Rows from block 8 of a small sound classifier, named by matrix and row number. Rows with one number belong to one channel. Each number is 128 + 32 x the weight over its row's rms, rounded and kept within 0 to 255. All counts start at 0. Numbers have three digits each.
After each channel's rows are labels from the 100 clips, of 14976, where the channel reaches its largest size: "top examples" is what is common among them. Only what is clearly more common there than usual is listed. The data: acted Russian speech (Dusha). In brackets: how many of the 100, against the usual share in percent.
# filt: filter width-3 conv, dilation 8 (model.blocks.8.filt.weight, 192x192x3, each kernel summed), inputs 64-127
# gate: gate width-3 conv, dilation 8 (model.blocks.8.gate.weight, 192x192x3, each kernel summed), inputs 64-127
# out: residual pointwise conv (model.blocks.8.out.weight, 192x192x1, transposed), outputs 64-127

filt.46:157113204098148139118087150118175137099138105114126109139106113128156106153099096105125072130125180120132102092175123161126129122112070139141104156134114196196110178085118118124141131162099109
gate.46:143083128150178090131120079159092151130199084121133153117135132161081139096137153127176111084138101095173132105113102109189145141189195105200161119176100143148105106105129161113135103062134164
out.46:084157130090082148087146126168129150127117115091137124113108139101200089142109125117164138126173081157154148083159145079099116104132167120106135162136061123136118168151127200137123147073153115
top examples: emotion: positive (64 vs 18.7)

filt.95:139191173045089135139141156087096153162123086164178141101154079169147143109134103146074145103098059116108142147158091153066129095037182117116167156153087116104106095082137076142125144157101143
gate.95:175118171161117111084118081126097173154061121084141125165117103110150076106128143140148105099103145109106147124110126157152107147132095069191114159068113126129096138116117163146127085084115143
out.95:202156116114094251111128134113128167136082065132129158128110120127177077121078143125134083113079116058137110128111169140130117130106126126126125088049126159152149138104103114119118137175078138
top examples: emotion: positive (39 vs 18.7)

filt.11:125138185201148087100112168081120116083094070102058077120152146130080124114144183125162188123117144172086112139161133122107150151172117164182089057184159137099120126172154150097122096165105141
gate.11:081141112150056126094104134132157150181167162052164152152042145132118150129149138086121090066144124100181131168158147163155093095066088159151163098180163088109108201161155109149117125122096142
out.11:162123116107088087150187098122150143154154141100117091070157147110151081068069147122106162207160161104076126176134105174152113111157139134184179088113134133123111154171195167112021161136125131
top examples: emotion: positive (43 vs 18.7)

filt.98:185109097157120136102143063144072134094115083111112135185137109126168133152187098108095082138096133139159142102130062124150136103160119118183124121092099113123181136167124086126157081142202133
gate.98:191178099136136153052145094100105117197182117147133114149111129099091165128155095128186119079132121132151140149155094114123129072125185096118162080148076105088153101047136129129102188073162132
out.98:074155147110174086160148108160128114111148177136150154133065130084145105093178146066161151082154100121102153076189157110092135121148100140112132130123135081089169137134135162102110152150141094
top examples: emotion: angry (38 vs 18.1)

filt.5:164155078147119096142075094127177143115108158103135109116144109119113139187111162149136110132107157121148115130175120132088104177113086133104131124111143092195124127108097114133129143095100134
gate.5:148168125079137099145111128130101166164090159141163058144134138122158159130089103121102120106152183195111159151167101204124157146084148129154228124106141097141150053074068137113184142110152115
out.5:130093158129131175127042115094140112126107183160115103095102166193097074053171148174175109138164153087110118110182118132163135128099095107108116151168124179146110155115143155225139130107127132
top examples: emotion: positive (43 vs 18.7)

filt.34:148155140118174063076114131140137103138111150181104128165097132188111164190163135112136149103131137144116064149151219151142107115111066120128111119160114115115120123145133099174119102197103113
gate.34:122095061090157112130152139106122140169116134080195126114086126140118070150096116175170105158140133169086172163133170083155088093180147173168135163120132155200105158148093175129197105130121172
out.34:165153061113092079121162106127104131091156113123139144124042112136122152070118134094115112082102125165171147142180140153206118101115134212154143133115161146124124149124221143112064088095161147
top examples: emotion: positive (73 vs 18.7)

filt.190:116136121117183128184130101112141108119167146104094151128174109078123099139138136116169107121110079101155168131102116154058112126127135106195150091163118154126121112132158157133209099132153123
gate.190:154186158090134152116169137146116171113134118083138102166114142124132094127125081160131164199193155152147120097146145089098087188150118088101068146078115095139144125136123194107111181121161148
out.190:126138140152092171169127106083150137117132181112134155165140138077155139117093049132085141119145112121116122060125101100121153125145139126131129105133143118139156160115115137137037090122167075
top examples: emotion: sad (61 vs 27.7)

filt.16:166152145103095096104067133129157054125099073153169119110126142086143085166124160110094100137146160064078129160148114082058119121105131112167124159119133124140135074139106148105105088117079085
gate.16:127146134181167139066118126206128177099097123090101183135082092153114127187098150111088141119111210125143113132085091101066107133098102086082115135149084110164080149088187070134170160084181155
out.16:144150125089139121110122185176108138111083095145126088194092098142128085190116113102077160125149133124151137134148142131120140129137160141164124136108134114091153105172121185107111152118151110
top examples: emotion: angry (59 vs 18.1)

filt.158:110128178168093131189168127124118159166099129160100176120073154138103156095109146120149162114141152127120127105166179110117169095113093136163152129121158119102136140182140144118091112150083103
gate.158:156120120148121106133126152133097170159066150126124147128110152172119079207125122155112120122165119106148097120105082138156152154153129159167138122133156086151140121167144158106117136124087128
out.158:114138115122100163120120102153171131117175130144169086090108104125119112099103168135120179131132122158124103123173098155112163103110155152121162148089173194099129157147151105100098143148117168
top examples: emotion: positive (42 vs 18.7)

filt.147:126187142102113107120104137115102180117130116119206194119165148176136144131141158094120149144123162095070124079157114103175120107109136177054135184124157087164139136126126089183148094144113154
gate.147:086098113112090182132154108137086134122123128074173129120115095110182133164137135120105173145184118155142102163123121119148116150089192168146164107178086149132195182166096159145150149170135168
out.147:072137091142125133110240132138117153123126132101136102140185120176124096110119153084135124144124086105165077154188127140144135091154107085147160181102150165158146138159152171159178112142097135
top examples: emotion: angry (51 vs 18.1)

filt.160:146110103123093130164124153117153195128119177158160139115116150081160131209147120092108139196082136038124192151152127127185119090154149119173176084055145109161098155126129133133150126088159160
gate.160:133086131104169103113115128168190092113182183136097104154162092136165108101069095107125122041155187129078185102130163135150105162152144102159168122060101118111162143106069093165141165091111152
out.160:154112150141169128137086141150162160145128126176119115142099139188137139128170089206113049111118128159137128142192102126141096130110158130167111186099134163183144134123133094151154112165160125
top examples: emotion: angry (56 vs 18.1)

filt.129:141139128097156104173061127118064122129195146059156134113170115153146151079135128154158140165123173129066081128161123082145151165209114140129130082108104101147135117144127134130133081146127118
gate.129:103118149148177143080138171170189155147104153142118120169058148133119079047136151107110101107083110152174107163133116094122135129092118071143147158145152171164131097142154143170127122106072087
out.129:134181093147134093156109094155090139125135111143114080102131113141123122119121192137165070097105106120131127119164139110160110107136207186110081088099096102140165061148121106146148112141153126
top examples: emotion: positive (45 vs 18.7)

filt.149:123101142104121144062068060117097149150147131069086141090167109114104069144080102145091167140118162104149115150156123138103100101112145059115150175120118113185090121145123117093165139146120138
gate.149:140094166179173129111183139123169191140163098114092129152132108067157212205098126079134111160126184128128154116134146096079141152109108127126103166084062103149161168099059090106109098046155149
out.149:117143096104177103125123128081169152153108064140146085118134151141134146143075109118140180140140175115177139124110088085137124140131122100088084151144112070136094166151093141167126142123109121
top examples: emotion: positive (55 vs 18.7)

filt.65:117122168146100164139140105108128173082150100121128157145111110106178077102099118127149114149059169086164109188161158166120143172126133150114123146158060070135095094132159082168117156076143102
gate.65:114147117142081173154158123064068127153112062143109165163114115134117150153059099089194106139086167097137078137063116130074116151134101094144128132118068112152136139175145150109128130116113104
out.65:126183059073160091138196083182130107162126180118153143052167098151165159096145172108123083123133097141114124158107097110135119090120113107135088165176148119056089199115151059160201148115141120
top examples: emotion: sad (71 vs 27.7)

filt.58:107133142107124151083099074122150116103136124116080148071161157168154062167151106159123136124103177104156156137153115126131158115108144090172086173109097062148109105114190149095204135115075115
gate.58:096118117165119100139140101162099118102162101154112155141127174134103140115100172137058128184066195072138109137137148093146101130157122169148133186108044098122150114108148190121153143115152106
out.58:091107154116133114100112117095094065140060114149126176126148112118176112140133104172099195145097107098189132105131160152098094121086130146159141148102135136106163141209124108103135150136185143
top examples: emotion: angry (57 vs 18.1)

filt.1:185159146097134149151169120171075158120120126123164109131190092134125159097095126138156140117088069219142074120140132147121152148093112160184134103074147137124089115138183096175188152134152129
gate.1:130126109112160094065144173130150090099087153159114132046165172172153117117137146182145088117096139117103049081132137113111097115068107135113194180138126202123128126134124112165134175082102080
out.1:111123129119137134131141169192159097176160143101177152180150172186107181130127107110066093087112228121144141134131149146174105084152152116126132168124098123117084108119116186163094176120109137
top examples: emotion: angry (54 vs 18.1)

filt.126:155113096127197099108164112116125105145131106162168113151148141147129096167108133111081093117017101080091138151137111140097123121124089115124150118099135155125137114150044174163156153157111107
gate.126:129197112123136146157116111175149143114174142188133108125089124168145124092155109157110077129169042122180115125111105176129119128174127172122133129110181091116068117116134152181164128223111044
out.126:068103151124125197159076168203100127116144152185169133142069146116144096192092142092115165136106144133136178083110093069108114179153148177144133136134135150133179107134108128098102137106132175
top examples: emotion: angry (61 vs 18.1)

filt.21:158114064098149112127135138125182111122178120090145101108103115182175172140094095094155142092149111120143115184177119132112106057116133092104110098143133150101126096060104088062100130119140172
gate.21:130132086136133184057116147156189147169117101137170124076051128125151131143167160152116165140070116080081156112093160141158145152147083088091096182134131141123044122177127190116129172108155134
out.21:097116078142177080133134111065151140161120144119141168060068059105113091163088127132104107141192125128159161115118096111163115103147160120139105136170093146131052182079120107158124176126123114
top examples: emotion: sad (65 vs 27.7)

filt.191:118090087191084099109145132088090176146105107138152102124115131138162140118180158154197090077170141147114111153144131108202154156092130131125113146080140134084110119168133126077143125121147136
gate.191:112140101174183177059119083115068071156167133048078121155119104163123152124098170116148125122157078097125178160148109180089102129116129162134096124052110189174157136090082135148085121144119115
out.191:165134131148093120151111108084122114135100098175113165094092110081141152193129092164121127149090130087129203126080160130172161064114130137086127090183084114105118168076138126133162143148202186
top examples: emotion: positive (52 vs 18.7)

filt.185:053152133116123107108132167064122159128077127161101150100133120091107111148098146104092135148162163166134083161146179168168099141183134075134127134086095117122137160150163094039083164128150076
gate.185:060106155149122123149100167132109082186051095116123166114194116141139125140126107158151149160176160132137144147116158179151107107121100079101122062116121146124125132165081123133135110125136125
out.185:092135148148148062148090101120119163131084099148093145109107179124121135127142136091158112082181134099124148129158148147132098136151124157080099074169082164141144172144100113121161152130142138
top examples: emotion: angry (38 vs 18.1)

filt.148:120137140127180124100148077140094105082129085118096156107118158173102130165111212183143152116164096091166099158068144145127153149179131162161084183113105169135110169145102162139143094114094147
gate.148:121174119120156095141083128177138122106037108060133133177143111101155089163154110140142123122149121124084106111091099165173119083129149116163134072143141111105136164110154131153097100142115089
out.148:196167106163167129144147096085152184113086125095053155123113133047120138112139125066105099127117135132146127121176104139128151100149116160128086126082144112109085121125162086165154073122186110
top examples: emotion: positive (73 vs 18.7)