python train.py --model="sound classifier" --dataset="acted Russian speech (Dusha)" --train_examples=26041 --time_shift_ms=50 --n_mels=64 --hop_length=160 --input="log_mel" --spec_augment=true --win_length=512 --targets=["emotion"] --num_classes=4 --arch="wavenet" --norm="batchnorm" --depths=[18] --kernel_size=3 --stem="single" --widths=[192] --label_smoothing=0.1 --loss="cross_entropy" --init="trunc_normal_002" --residual_init="zero_last" --optimizer="soap" --beta2=0.99 --lr=0.0027 --beta1=0.95 --shampoo_beta=0.99 --eps=1e-08 --precondition_frequency=50 --max_precond_dim=1024 --merge_dims=true --one_sided=false --adamw_lr_other_params=0.0023 --grad_clip=0.5 --ema_decay=0.99 --steps=20900 --batch_size=128 --epochs=102.7 --lr_schedule="cosine" --final_lr_fraction=0 --warmup_steps=410 --weight_decay=0.1 --adamw_weight_decay_other_params=0.01
Rows from block 4 of a small sound classifier, named by matrix and row number. Rows with one number belong to one channel. Each number is 128 + 32 x the weight over its row's rms, rounded and kept within 0 to 255. All counts start at 0. Numbers have three digits each.
Before each channel's rows are labels from the 100 clips, of 14976, where the channel reaches its largest size: "responds to" is what is common among them; "loudest" is the band of the loudest frequency at the time of the peak. Only what is clearly more common there than usual is listed. The data: acted Russian speech (Dusha).
# filt: filter width-3 conv, dilation 16 (model.blocks.4.filt.weight, 192x192x3, each kernel summed), inputs 96-191
# gate: gate width-3 conv, dilation 16 (model.blocks.4.gate.weight, 192x192x3, each kernel summed), inputs 96-191
# out: residual pointwise conv (model.blocks.4.out.weight, 192x192x1, transposed), outputs 96-191

responds to: emotion: angry
loudest: 500 to 1000 Hz
filt.108:076134143154156155084092115117110116140119168139179119151037152096191147169103108174121145174150095053131115189161119141133122129144094130074096118105096079158170117157137131108118117113146109112178188052119156148133068169132095163134119130194089129157132073113132076149133114099118141122
gate.108:118183112152128102148191126163160118078069191078189131173177160118105159093170124091104171114151071069122165121130134180108183139210155178110088163075141135121159082142107129132094108127113121133090182130117142138123056052083220143130114133166102154111143136097085145103115099163158135101
out.108:187114126153157094144083178178104101101149139138176114096110161118134075129102203161139195107117107183070107110059117097128195101138103158124140158120151075129044133155163113114167098146121153145121087153105103111104121124095138096119100154148125221148120117123154104046160160094204158180

responds to: emotion: positive
loudest: 500 to 1000 Hz
filt.54:153127139085166102101130157125174214171168130167117106153115121132084085101085129175162077154150136110146138136159143116087131126153181167139097133105115127203135175134108127102184152206093124148115213147176165133113176140156130145157105125162141127122117150165114190135185099115206157149
gate.54:157080111137167112134140229113110107105164142088182089153145131112136082098190108165087137178100115112088116137109111113128121145146189104127131149122121091094141136157135114094146165125085166129116117131115161103191114123077127132123134095192142093094112107121147139153075141142148134172
out.54:103114150150073189159111172138105125131160115078123165208127135160136065103191115088176091131119129163111142124186143145072140111155099084125087113101147109163133107134177086154136067115141082152098101167138097167102173131104142111116133083133176153159161150128113143118109161079142127131

responds to: emotion: angry
loudest: 500 to 1000 Hz
filt.112:183137062130173125133063168127172127159134068138155149105199032084089160156148087090091129178060154110088072140100129110109164151167107098176132146119166089126124167110112091060171143128172093104169155182166127099112112111114092161118100136091121115122101131124184104150140132150148171140
gate.112:090151133162175129186124104092168107158118152130160117124186128241115146047131149106110109182170174144128168122096164206093172120163124165141163168116099132146181124109122098059180163164212140139171101162137159115179116082100105120103162106067102138120153116124159146126109103124130162156
out.112:142139149146084191124141145113093056184087094084127194073076144143132050153151113155202163106100118138127172087101092160176100178143141191142093149142115153094123072115160172136028138094128098120100137139134125107108111119099104147161089079068197085118123107099112108100130116179110107158

responds to: emotion: angry
loudest: 500 to 1000 Hz
filt.37:130133117157115210102188122110113173109095129143173142146092101100115146145082118144107160152110102167020121094214105161092157137093088135153082125083115061162133107156117102153114181178109180103108150088088140089174155114186125126183183129090121123137090117068128125155065178148128139114
gate.37:095173122116142177159075116129158106170144210123081022134106100126152099066135180146146142169129121152141153110105121168164174159107133111063111163124101156138090148141123129087138089105203119097092102141098121153157104118126112162138147085180150162199101078117079130150098114136127165149
out.37:125088084107143051099130130119160116161087139159070087038086195123072133175145082165180116125098098124149125138124110140091080108122107119134123160154151059103170125165099202127138128133073111075107122145072120126170184145128155143062159154118122083138115112208118148169143129134102107079

responds to: emotion: positive
loudest: 250 to 500 Hz
filt.49:067124135091069107114134162136074155140101128089109156132108088153160111152069164099169106126143111091147128110211145159122113053122147152157190126063064143150127129138090137101104124145148154126144114126155178169116093127117131131129116183082095136134186107089140176104181110115121167084
gate.49:200184132161116094193101118090112098144136126110100141149055123148097144128072172148144140135079093153116139111167082145106111148136116127104112115117132094119173127152157108136145147124157121157084117155134091152192175116075058209233117167078134186134156108123091118143098119097159117117
out.49:173148077132120152142136081152102133097118156114170187098060133157086114130127067106125102100182102122185132130106124127141175119131161096127140109135055128178135161135137132118156148146090124148195093111141129149132173123133119160179143056103185124162129128139116167138116127097132079123

responds to: emotion: positive
loudest: 4000 to 8000 Hz
filt.174:148196122134122164162130160078160120087164088166166178087152153098135098154144104109137122118128128142115142183134103171126054147130066147153118133141155076137103189129124172039150104183128117147171133106133090157134136168136154121057121105137132132030176139159149116104109134122134188144
gate.174:166140197152089099063079113118132134138098090049160152135162103138112082176174114147107066163090100099116113162125139147125097091173175180122141151122145127094137130048092147101115109138209162106157142171092138147154098099062092131180086154143155150135199117133106205057159151147093101117
out.174:109160086151092174080126181110118141150145109136134113112093113096090132050105142112102119113088132123174144113128118109120103097169135163143097095097097083094113105210192172159096133094093171126113099133155056125158147092109159181087068157122074171148086100102135120103143094139093222077

responds to: emotion: positive
loudest: 4000 to 8000 Hz
filt.74:084068148167130156163059113128120139082158132188127106150121060135121145133082122139162062100172172076070159121101099147117172097136094088083140130105078099097155124117153080147130149106125101185091125128156020201108082113201143125172150109201151179124116143105156105131113133146176073119
gate.74:167159107145109110150136094133100150164098109140112165113096064173170162156100066103122119157145145142100099123089151099128138165167158180132183104113091163120224172081098116187086156137101150126146127129180149102096118106107120121170154114117142147114107147103122126122114153174162138099
out.74:068114131117160130130044114092100084090120093146124170162183120107182140119145151083124131149089118127148132140092059094143080133143066147126044113133177092187057131133105160117121122122083151106110174132181123146095127122121133139066113096089145102114048155089123095106114084104137181109

responds to: emotion: positive
loudest: 4000 to 8000 Hz
filt.183:154111138119091123071116099175164079160055126132139180205155110139071117146137190103181138112148094103150110136138145068122076167123078075155147168181100079131087101170161116158140139119140223139127183120135094144154183121099080128131125126121141156133150111160070116159131050162150097155
gate.183:186119127118084156108131189126113169139139102102093171133141080140103110092112148161168127161089159143148145153133165114143135081118121172141143163149079136136174096119154151112141148110110138085166151104036130127128152136100097090130110107067132166132092071084081112142147146144206096135
out.183:127139139178110163134128139132146134103121089142176149178162131158128105134164167108105155132137142084108142120053107097110167161089132192131205118128093165146102164145133094165094176076089113118093102122107074093076093132114137152160078135172089120129103105180146152050125076102167092097

responds to: emotion: positive
loudest: 500 to 1000 Hz
filt.103:116056121131121144104122147148159138111125158161098089120160137110134196131151121126121122180171105151142139077104187148148198124159075136103121139122113147127140178165194168156156137192187123131129132185077140160133113111074149163139130143198142118149150133133192125184145073114113100128
gate.103:109167140147141167124187077153090122148137141140093175155133110113109108142123153108124116088139145103116114093089166070112144201121176183146143086212164121111169118118159114097157114140092135104129044114089121126097159184113153086156116102091154165147120141135125132099090134102135160164
out.103:064185169097113113153156225212142115091076121130099134147155111118088098094139151191093165093032142125106151070185124163083105150098118100158124147132131080136136120185107120155177103175111200114101134083108164162141170171164100118128071109130101139178183158117116136124147120165080168108

responds to: emotion: positive
loudest: 4000 to 8000 Hz
filt.165:145138140100135115147175110119141142112137143110181086092097151049155120081172082139106107121116170132117148123144097141075183120134111077152137175105082161152185123144149167174122163138087079113120141105082199094139191190144174171138140096112133140197109161173090117126138162111121108112
gate.165:105168124145136136145218164184122167187110112150118123091068173150077113098089128188114118176106140140151115154096167116128145149119095061121123195161157101157170175139080102140082107122132144143146144131201101142115119141161106134122154201141139117052107157151112112159074105148120059130
out.165:183205096140131140141133133127078131111080116107099187138120102097106094092149147131135084183201094111066088130142122094138149097149120127134204168105104179099075107069149167184129189121150100122148121135143092127133116136108124169130165178120146199129125135098220130169113145197135147165

responds to: emotion: angry; emotion: positive
loudest: 500 to 1000 Hz
filt.21:127079089170145126183095159124094134139102075132060137105136125148101134115126110097157126096069131143079069151122110090123145086086133095137096131128114078131072056088094111066116141147119168170154144061114095088088119097113158182108136114091101126097158152174177122112172135091127077102
gate.21:147112116171154122153156142120167141129189149114118093130117131165123094165111186156147178136059138110151153095107123114149202138155125199078149145083041141135136114118142108182142141103170142146069127124190133124145091096149161088129085125150086129155098130112092152125159126158134101156
out.21:075105137139103094131198183138103079185090124161072072053124096122100127090093111155161163145145100153138124158066166085122116151090205129185102112152098165144125150079138122131139151107138114120149110132109110168115187148138155083216175127137113105138115100152086147114103070169113181164

responds to: emotion: positive
loudest: 250 to 500 Hz; 500 to 1000 Hz
filt.23:105108136122110130134139146173158151184120072108103136154119093116064137165151145132220123086107125184108169171134128085099158093163159128130120182072202159044130133078140140147129118121134140143137128158165119130136103068130119125121143129115146120116119118130206158096103167165209120167
gate.23:179154134199103116101166164124125214088172150097131116124095178180115126133112131075157133145164150132108160151080121164162125178101129133167116118167131139070115149099171110090109128068133129141129125154059155156124039141057095135092110167107132154157147140098074120135104149143111133110
out.23:186128102155119107072131129139108100138156130130132137050118149155102133092122117102205080150142137041158096132162110137169126124138094109137141131137080134087102109097117090171123154118153133106097150103111142089087083146104101099103159129138141108158159084117160103118149118149172138085

responds to: emotion: positive
loudest: 250 to 500 Hz; 500 to 1000 Hz
filt.186:079160125110179162124073166141106170184112153130151081124151133135140093155148088128148121138162108072145145170072136082103122155128123138083057128147137089145194168093147135155104089136134136107108162123182126167112144129193188092086132130159165180118176097128142162123106160073097099164
gate.186:173153214132095093087077193171113094140116161153109158158081213187122169092146124184167121107117101174105127136175151129160162125118113132180100077139075196120122162122169176082153117112137151191133095158150178163159160100174113087131132149185122065113080139143139135128105081165118144124
out.186:167169101082135069105149111194120119122139129113046141119061097138108072179090194135119119121110141070049079112174154064117134127107106115158121177156121150198122139146116087120091166133144148154167156145184079096160140167119153145164030088097061138147135121149096169107119117122102110147

responds to: emotion: positive
loudest: 250 to 500 Hz
filt.36:130160130106097140119134113148177159076117111118116118160116077139122126081144118156093123131146130084143147125138129089089124209110148076136114171145162147125107134149147138126082101159206132102124085112147111143076165140133072200116099218154105100074061062186151100188094067158155156094
gate.36:162144174162096150136168145155157152128153136128152127131081134093145161147151115125154067182126131103134111141120134143110111101071168135154058080099066099119125148155171129147152183134091096145166092074059095150089130148114141129162154128125121102065084191110073074196162074124190138133
out.36:163128139138150113122123062176159158137112116115097137138062103193119133143109118114114120126134159092153148099101132158148091138149112127102076116118145150149145060121194193120174098137135124100171049113068138093148153134127203176083133085137168140154144170107121133070149146083135151108

responds to: emotion: angry
loudest: 250 to 500 Hz
filt.92:142143148160144098146137102100063161123167128201104130187155135110142151122161101124151112140159131132099151107161255106121107138141148138218132104139150140147119127021149176173113151107133142128118110195131110101086104163080063161152126107092077126104112124160081164115127171166121117133
gate.92:147126164095166093117172134134138117129144124123120119119146109171115098148144132102140177128080142084108125155109175125153137129162154114138069158126164165144082164124154052108094101102158124170068146182135056158189078111142141076166173150104121132099055140134098169163112130111089150170
out.92:189151104178128202058096168094101168156096096142177119090169143151122144077108129120093096079098142133054116148137133072076154107157106095175138149095089112118159162128173134084114110138142118138099105091152069106177157103169086147107099174182031121138170090140117120101109181119080059108

responds to: emotion: positive
loudest: 500 to 1000 Hz
filt.179:130145158133156175117120158068119193149133150129156161193168117133105137093052112114092062163117145167108100136116144116159156160099151099091164153147140131134142140144179110148111111108138113134084081130180135138111101148177113091105154052094129127178109154218135156130138120167069103103
gate.179:117081095097144116109157148139127091150091181122092138126137188151132132164146039101100112139100131102065136143115183070131148127127098164081113078176139138121123147118122164137103072168108109141119094115135136091149140091153132165173097114095180111119116166120167062134052125117149140143
out.179:128084162109157104133114142124061112156131133038123082142130101169129095127080153073097118152173108094121134126091119151122141145121132102150148057119100106103135169099137117118106113096122124106111052133156109166183127110129136150162140151088122157132119160144216102162073145101146111152

responds to: emotion: angry
loudest: 500 to 1000 Hz
filt.132:111106124102137150124208121156097116129170163095111097163116116173145084107096120131170108169190144107131111130110183146107177085112119093144148155148114104143119104092153109149154104103151168089175187109076182135158097138122179185074160139125171128138139144181141182123170120213169064112
gate.132:129172144113182093126078135132129115131090121154084150097153128133129133135125074153147102182150117144162148192153166180080126181112176142113074114145149159091090157109160176168121117043168154148130167151129126128182126130099131128145126141193148142127087083078113069178165135183125123154
out.132:108120094118185172091130127169128127139123145141107119103148153124203106162075052106143148150147175098124109155179090154085114098148169106142145133081149170130073146095104091202130125126151133128098089178158144104157161145133088129154085137155159105116171083132173073177160179144177152085

responds to: emotion: positive
loudest: 500 to 1000 Hz
filt.27:161165160111099163184127077171157089130144138178110171109099208138120165113158145145162097159158212108119110106059067074146159156107110197154084124159109093113093121168149088160126066140106097163160137106105136118148148154129185137191109134090154096149106133147121124179120133137182162090
gate.27:121161139156133129158117151071096160148083161115115156139168091114140108108126086135162147123151127132164130162122137177123128122171168111116092097155110129185184139086131144122153160128149143119163126113147162122152117099123114188128117182145147120182144113067120131115086088138126150107
out.27:084119105140162146166088172147089153139096121167102146134114117179163101100155061125117124143079104125152117120154142119160155143098098133133098139124142074113119147189161098180135092159116115183175181142118122100122162140131116137066180126093162118160066150139162177075127177071107130109

responds to: emotion: positive
loudest: 250 to 500 Hz
filt.157:042110132121138136084168141183184174151087060094125133095157148120094067147156143067163100174125147160107084130079137164129086191110100159162077109134119147150127158114158126135081153162112110080132174203122150149141139147105149126101169128169085148175109134148108137148151173127167101062
gate.157:136123097122067103091097156115156209133118151116135075112187147142128163132124104147083109158137160158143143103138136128151118125115167163140150184207132106124114117126143110136087110099128118153156145144169187153131091154090162137102125188215173109168147047076141172173164157144124119116
out.157:189094135129135096097166124136074167124140139127187079108078123122172171131106106122159136119122109117148095099145113070160140098098092146130122112114068127079107109145107128105088142163205081180085115164144139112078158127161156164124143155142133159088140160164145138130086115155178114146

responds to: emotion: positive
loudest: 500 to 1000 Hz
filt.170:111121136135095109158207053104047196097183106148122177136112133123185102142120105127084155168205118138116136154066080134156152144119136098160165131172134120094174095168081172180126023182097124119154128050152130167108121164083100086177151148155114154097138153164132140148122157097113154162
gate.170:145096142182137107169150124129102132108108107148147121134085128106119118143095202065133090130128136135107080165167176161112103153109181176108130126144134115141075105119123132133088175146135127088090171201189068189125071126086102102166124094156115098125116123174142150095117134076138112090
out.170:156168147138165124133117058170110114099087144096144112142094126171105186115106152120133113161077159115142145116165166141183151142112146115145089100078161123099096100120166160154065148115126169156150167129187170097111164133102079104179124140140121127169185076119128146105145134106108143125

responds to: emotion: positive
loudest: 250 to 500 Hz
filt.159:154176177142112090196096117160062125100148076084103123068103088093128135158123150096148134155073152123072206142198149148119096189168104147185187162136148111191114168115177086148083198093145117100109151141149114158141104170147122114112080116086150184066089168083143124072118165118166165103
gate.159:119120137107075106075149147125095094113182134095101166078124145042138131079142082102111106103156108178143128116152194172122185127097169060072063157129121174158108139185094106129156110107112147133143124095143162131158099112116057187119099104128078105063120083102097119135164150116108110141
out.159:147123108127128127113079112097150128172133097107160125127112138063172140128090095081114115132134098080117132181124100140116118149182128105094167063125128107144160137159166172139124074132141130203152116126155138149071153131098148168116074136172106063066068105051143074137167120097161116063

responds to: emotion: angry
loudest: 4000 to 8000 Hz
filt.180:138103149138163094118079156141072142137110074100086094111153162166143119079088137125148176158173075177168135031101100162142162105067134161163137089134161157204091209128108168145110106154082108105110105097124115175097127132083099091090124142134088117165181082109136117117104091136108158147
gate.180:213109095168084164141113135111117144152189165103125155120127115135155100116130131146138182081191119103232125084180120116107141107111132134158180124097156123141137126078117115160083131104140140099083105130197058146140132113076088133184145157170139130153145082162079151135147133109113062104
out.180:165161104126132085179114125160145131092128151082139114089108111133161154072117099153157102142177092060135145144112162081157128118137146101119077125118153099137101086090084189147125142105083153173069099161164228131102053151151123114141082185174166086099076150134115137110136169098057071145

responds to: emotion: positive
loudest: 500 to 1000 Hz
filt.185:159136126135137110128170200111113144096127135124126075160114139131153128181146101091102113169160174202119105142129163099145224122167114106135157128121093165168120185136142123137190135140204133137190096163079090142119111139144081140142138144128122156106109112181131109113172083172142070115
gate.185:119121076136143084105133116101145133138132104107087192151105118115178150096152113127128108126113141157113123107120115166159121099130174077132072112101213111119167127106089097136120086129113153080097114108157161148136087137154185105125132129149101157137169172148121066089191145185102111173
out.185:105157133132127163151126160048167129105129125138107115131093093139093065164087138119107116101134128134112133195134151073112131123102154131088173097162130119090155140070148153156101156119127088139067101156115147135127188142085169080101121101122159104110135085121090097140119110106127131130

responds to: emotion: positive
loudest: 250 to 500 Hz; 500 to 1000 Hz
filt.178:181074081110197126117149110126126070129115198107117094159207165091141130133149109129101140134129089119122138127089199114120169141106162161179136117120170140072182155117126089159097086156131083107163150143126083156123161102099082178111110106180149046099082077152087139073097172208169107144
gate.178:186106132169117130141136142125139185098138140083153166138091143154183162138151129105128085145153144128118131083140105102094100135158208099120106114091089147106089077102187159124132113104078114131113194083218110126130146107182129097134127142125080152092161165088098160104168112151110143141
out.178:166138122084207123109157157097138163163072098141126129134146163159111139101107125154138149098087140069177078159154162118133100079151116077169081177139115112136068165097101111155110140091185157146098096091117142089156150106192128121111160159151130105047145158113178130095151147139090140099

responds to: emotion: positive
loudest: 250 to 500 Hz; 500 to 1000 Hz
filt.96:118165102115118164129110121108160152099191077093140151131078047209131071101099196115164120124093134175149135171113111137150175086136083187113095117160106127135125079087175154102126139145109182098107109150156122090093062141135163151172084116167136170156154201090153168074121133151133148174
gate.96:208164112163105122107150145115158164107168118119112131067122124142158169175121173155129144161172152162139102133105109165135170171084111171136158123142132143118062141116106113133076162138127053148079181104118146129136124107087070141127136133162098106135135186080172064164162133143101131149
out.96:124135209153129123070152123142101103196170158168133105130173149073163138161120069125083134164128069157132138112108075118096108128092138048102200139162175162080146111156134154126104155143189177108127124140079128130105198147132162181107116192154129076116104081139092088142109110143169098133

responds to: emotion: positive
loudest: 500 to 1000 Hz
filt.142:102077088102163124104146137133158119103170201064149120134109134120128137094160128144096169118121129130152143115078105087081148081130125125159092130099123069212120114074095063147107116183169151110134201146062048109128089113071123117156111142126106191192102144139100160169117234178138130090
gate.142:127166096135153124154177096119119100137050090125124152110164064167106170183133152143127122126131162134118090153167123117087155152128148109158167188139116148098153104117138148150152160154141109124185097138161139127151150104119105185099051106097107202118175111156110203144105109164181111092
out.142:139147114072123186122200098175128110139113108158081172136148135125065097114124188048132141166157155125128078174150108093092176122191172128116154195103127120068112141111088115190101081105146144142140181105113111174154143167160118110136098151159154143127145161101143135096097112165083113101

responds to: emotion: angry
loudest: 500 to 1000 Hz
filt.5:148121130072108108108137182154151137138102129087109109142184108115188050156194098152167156140121104135128165138119148142143143169128171134098110116143172133156094103068144146121115100119073161120073094139106119060172191101144156133138113128158136163122088171112142050064129113114179068141
gate.5:097146161065144092133126138153169084149119124161161191055135140106157128095086119128108176096124104112160200213189095138167117103140131181134048103108080216121155130159169140158109106129132157147104093102093169132180094074123139147080049169105106100135157165118077160111156110185154150136
out.5:168038148145118144150126136132085135139142123116145117186127150154138123143132140134103102172101112133127098106160138099049105167172179145161127091102086096127083102174184204170086214142096142142124144147086025085088111134191108123133083138123149058154145154142162135202146186169161123102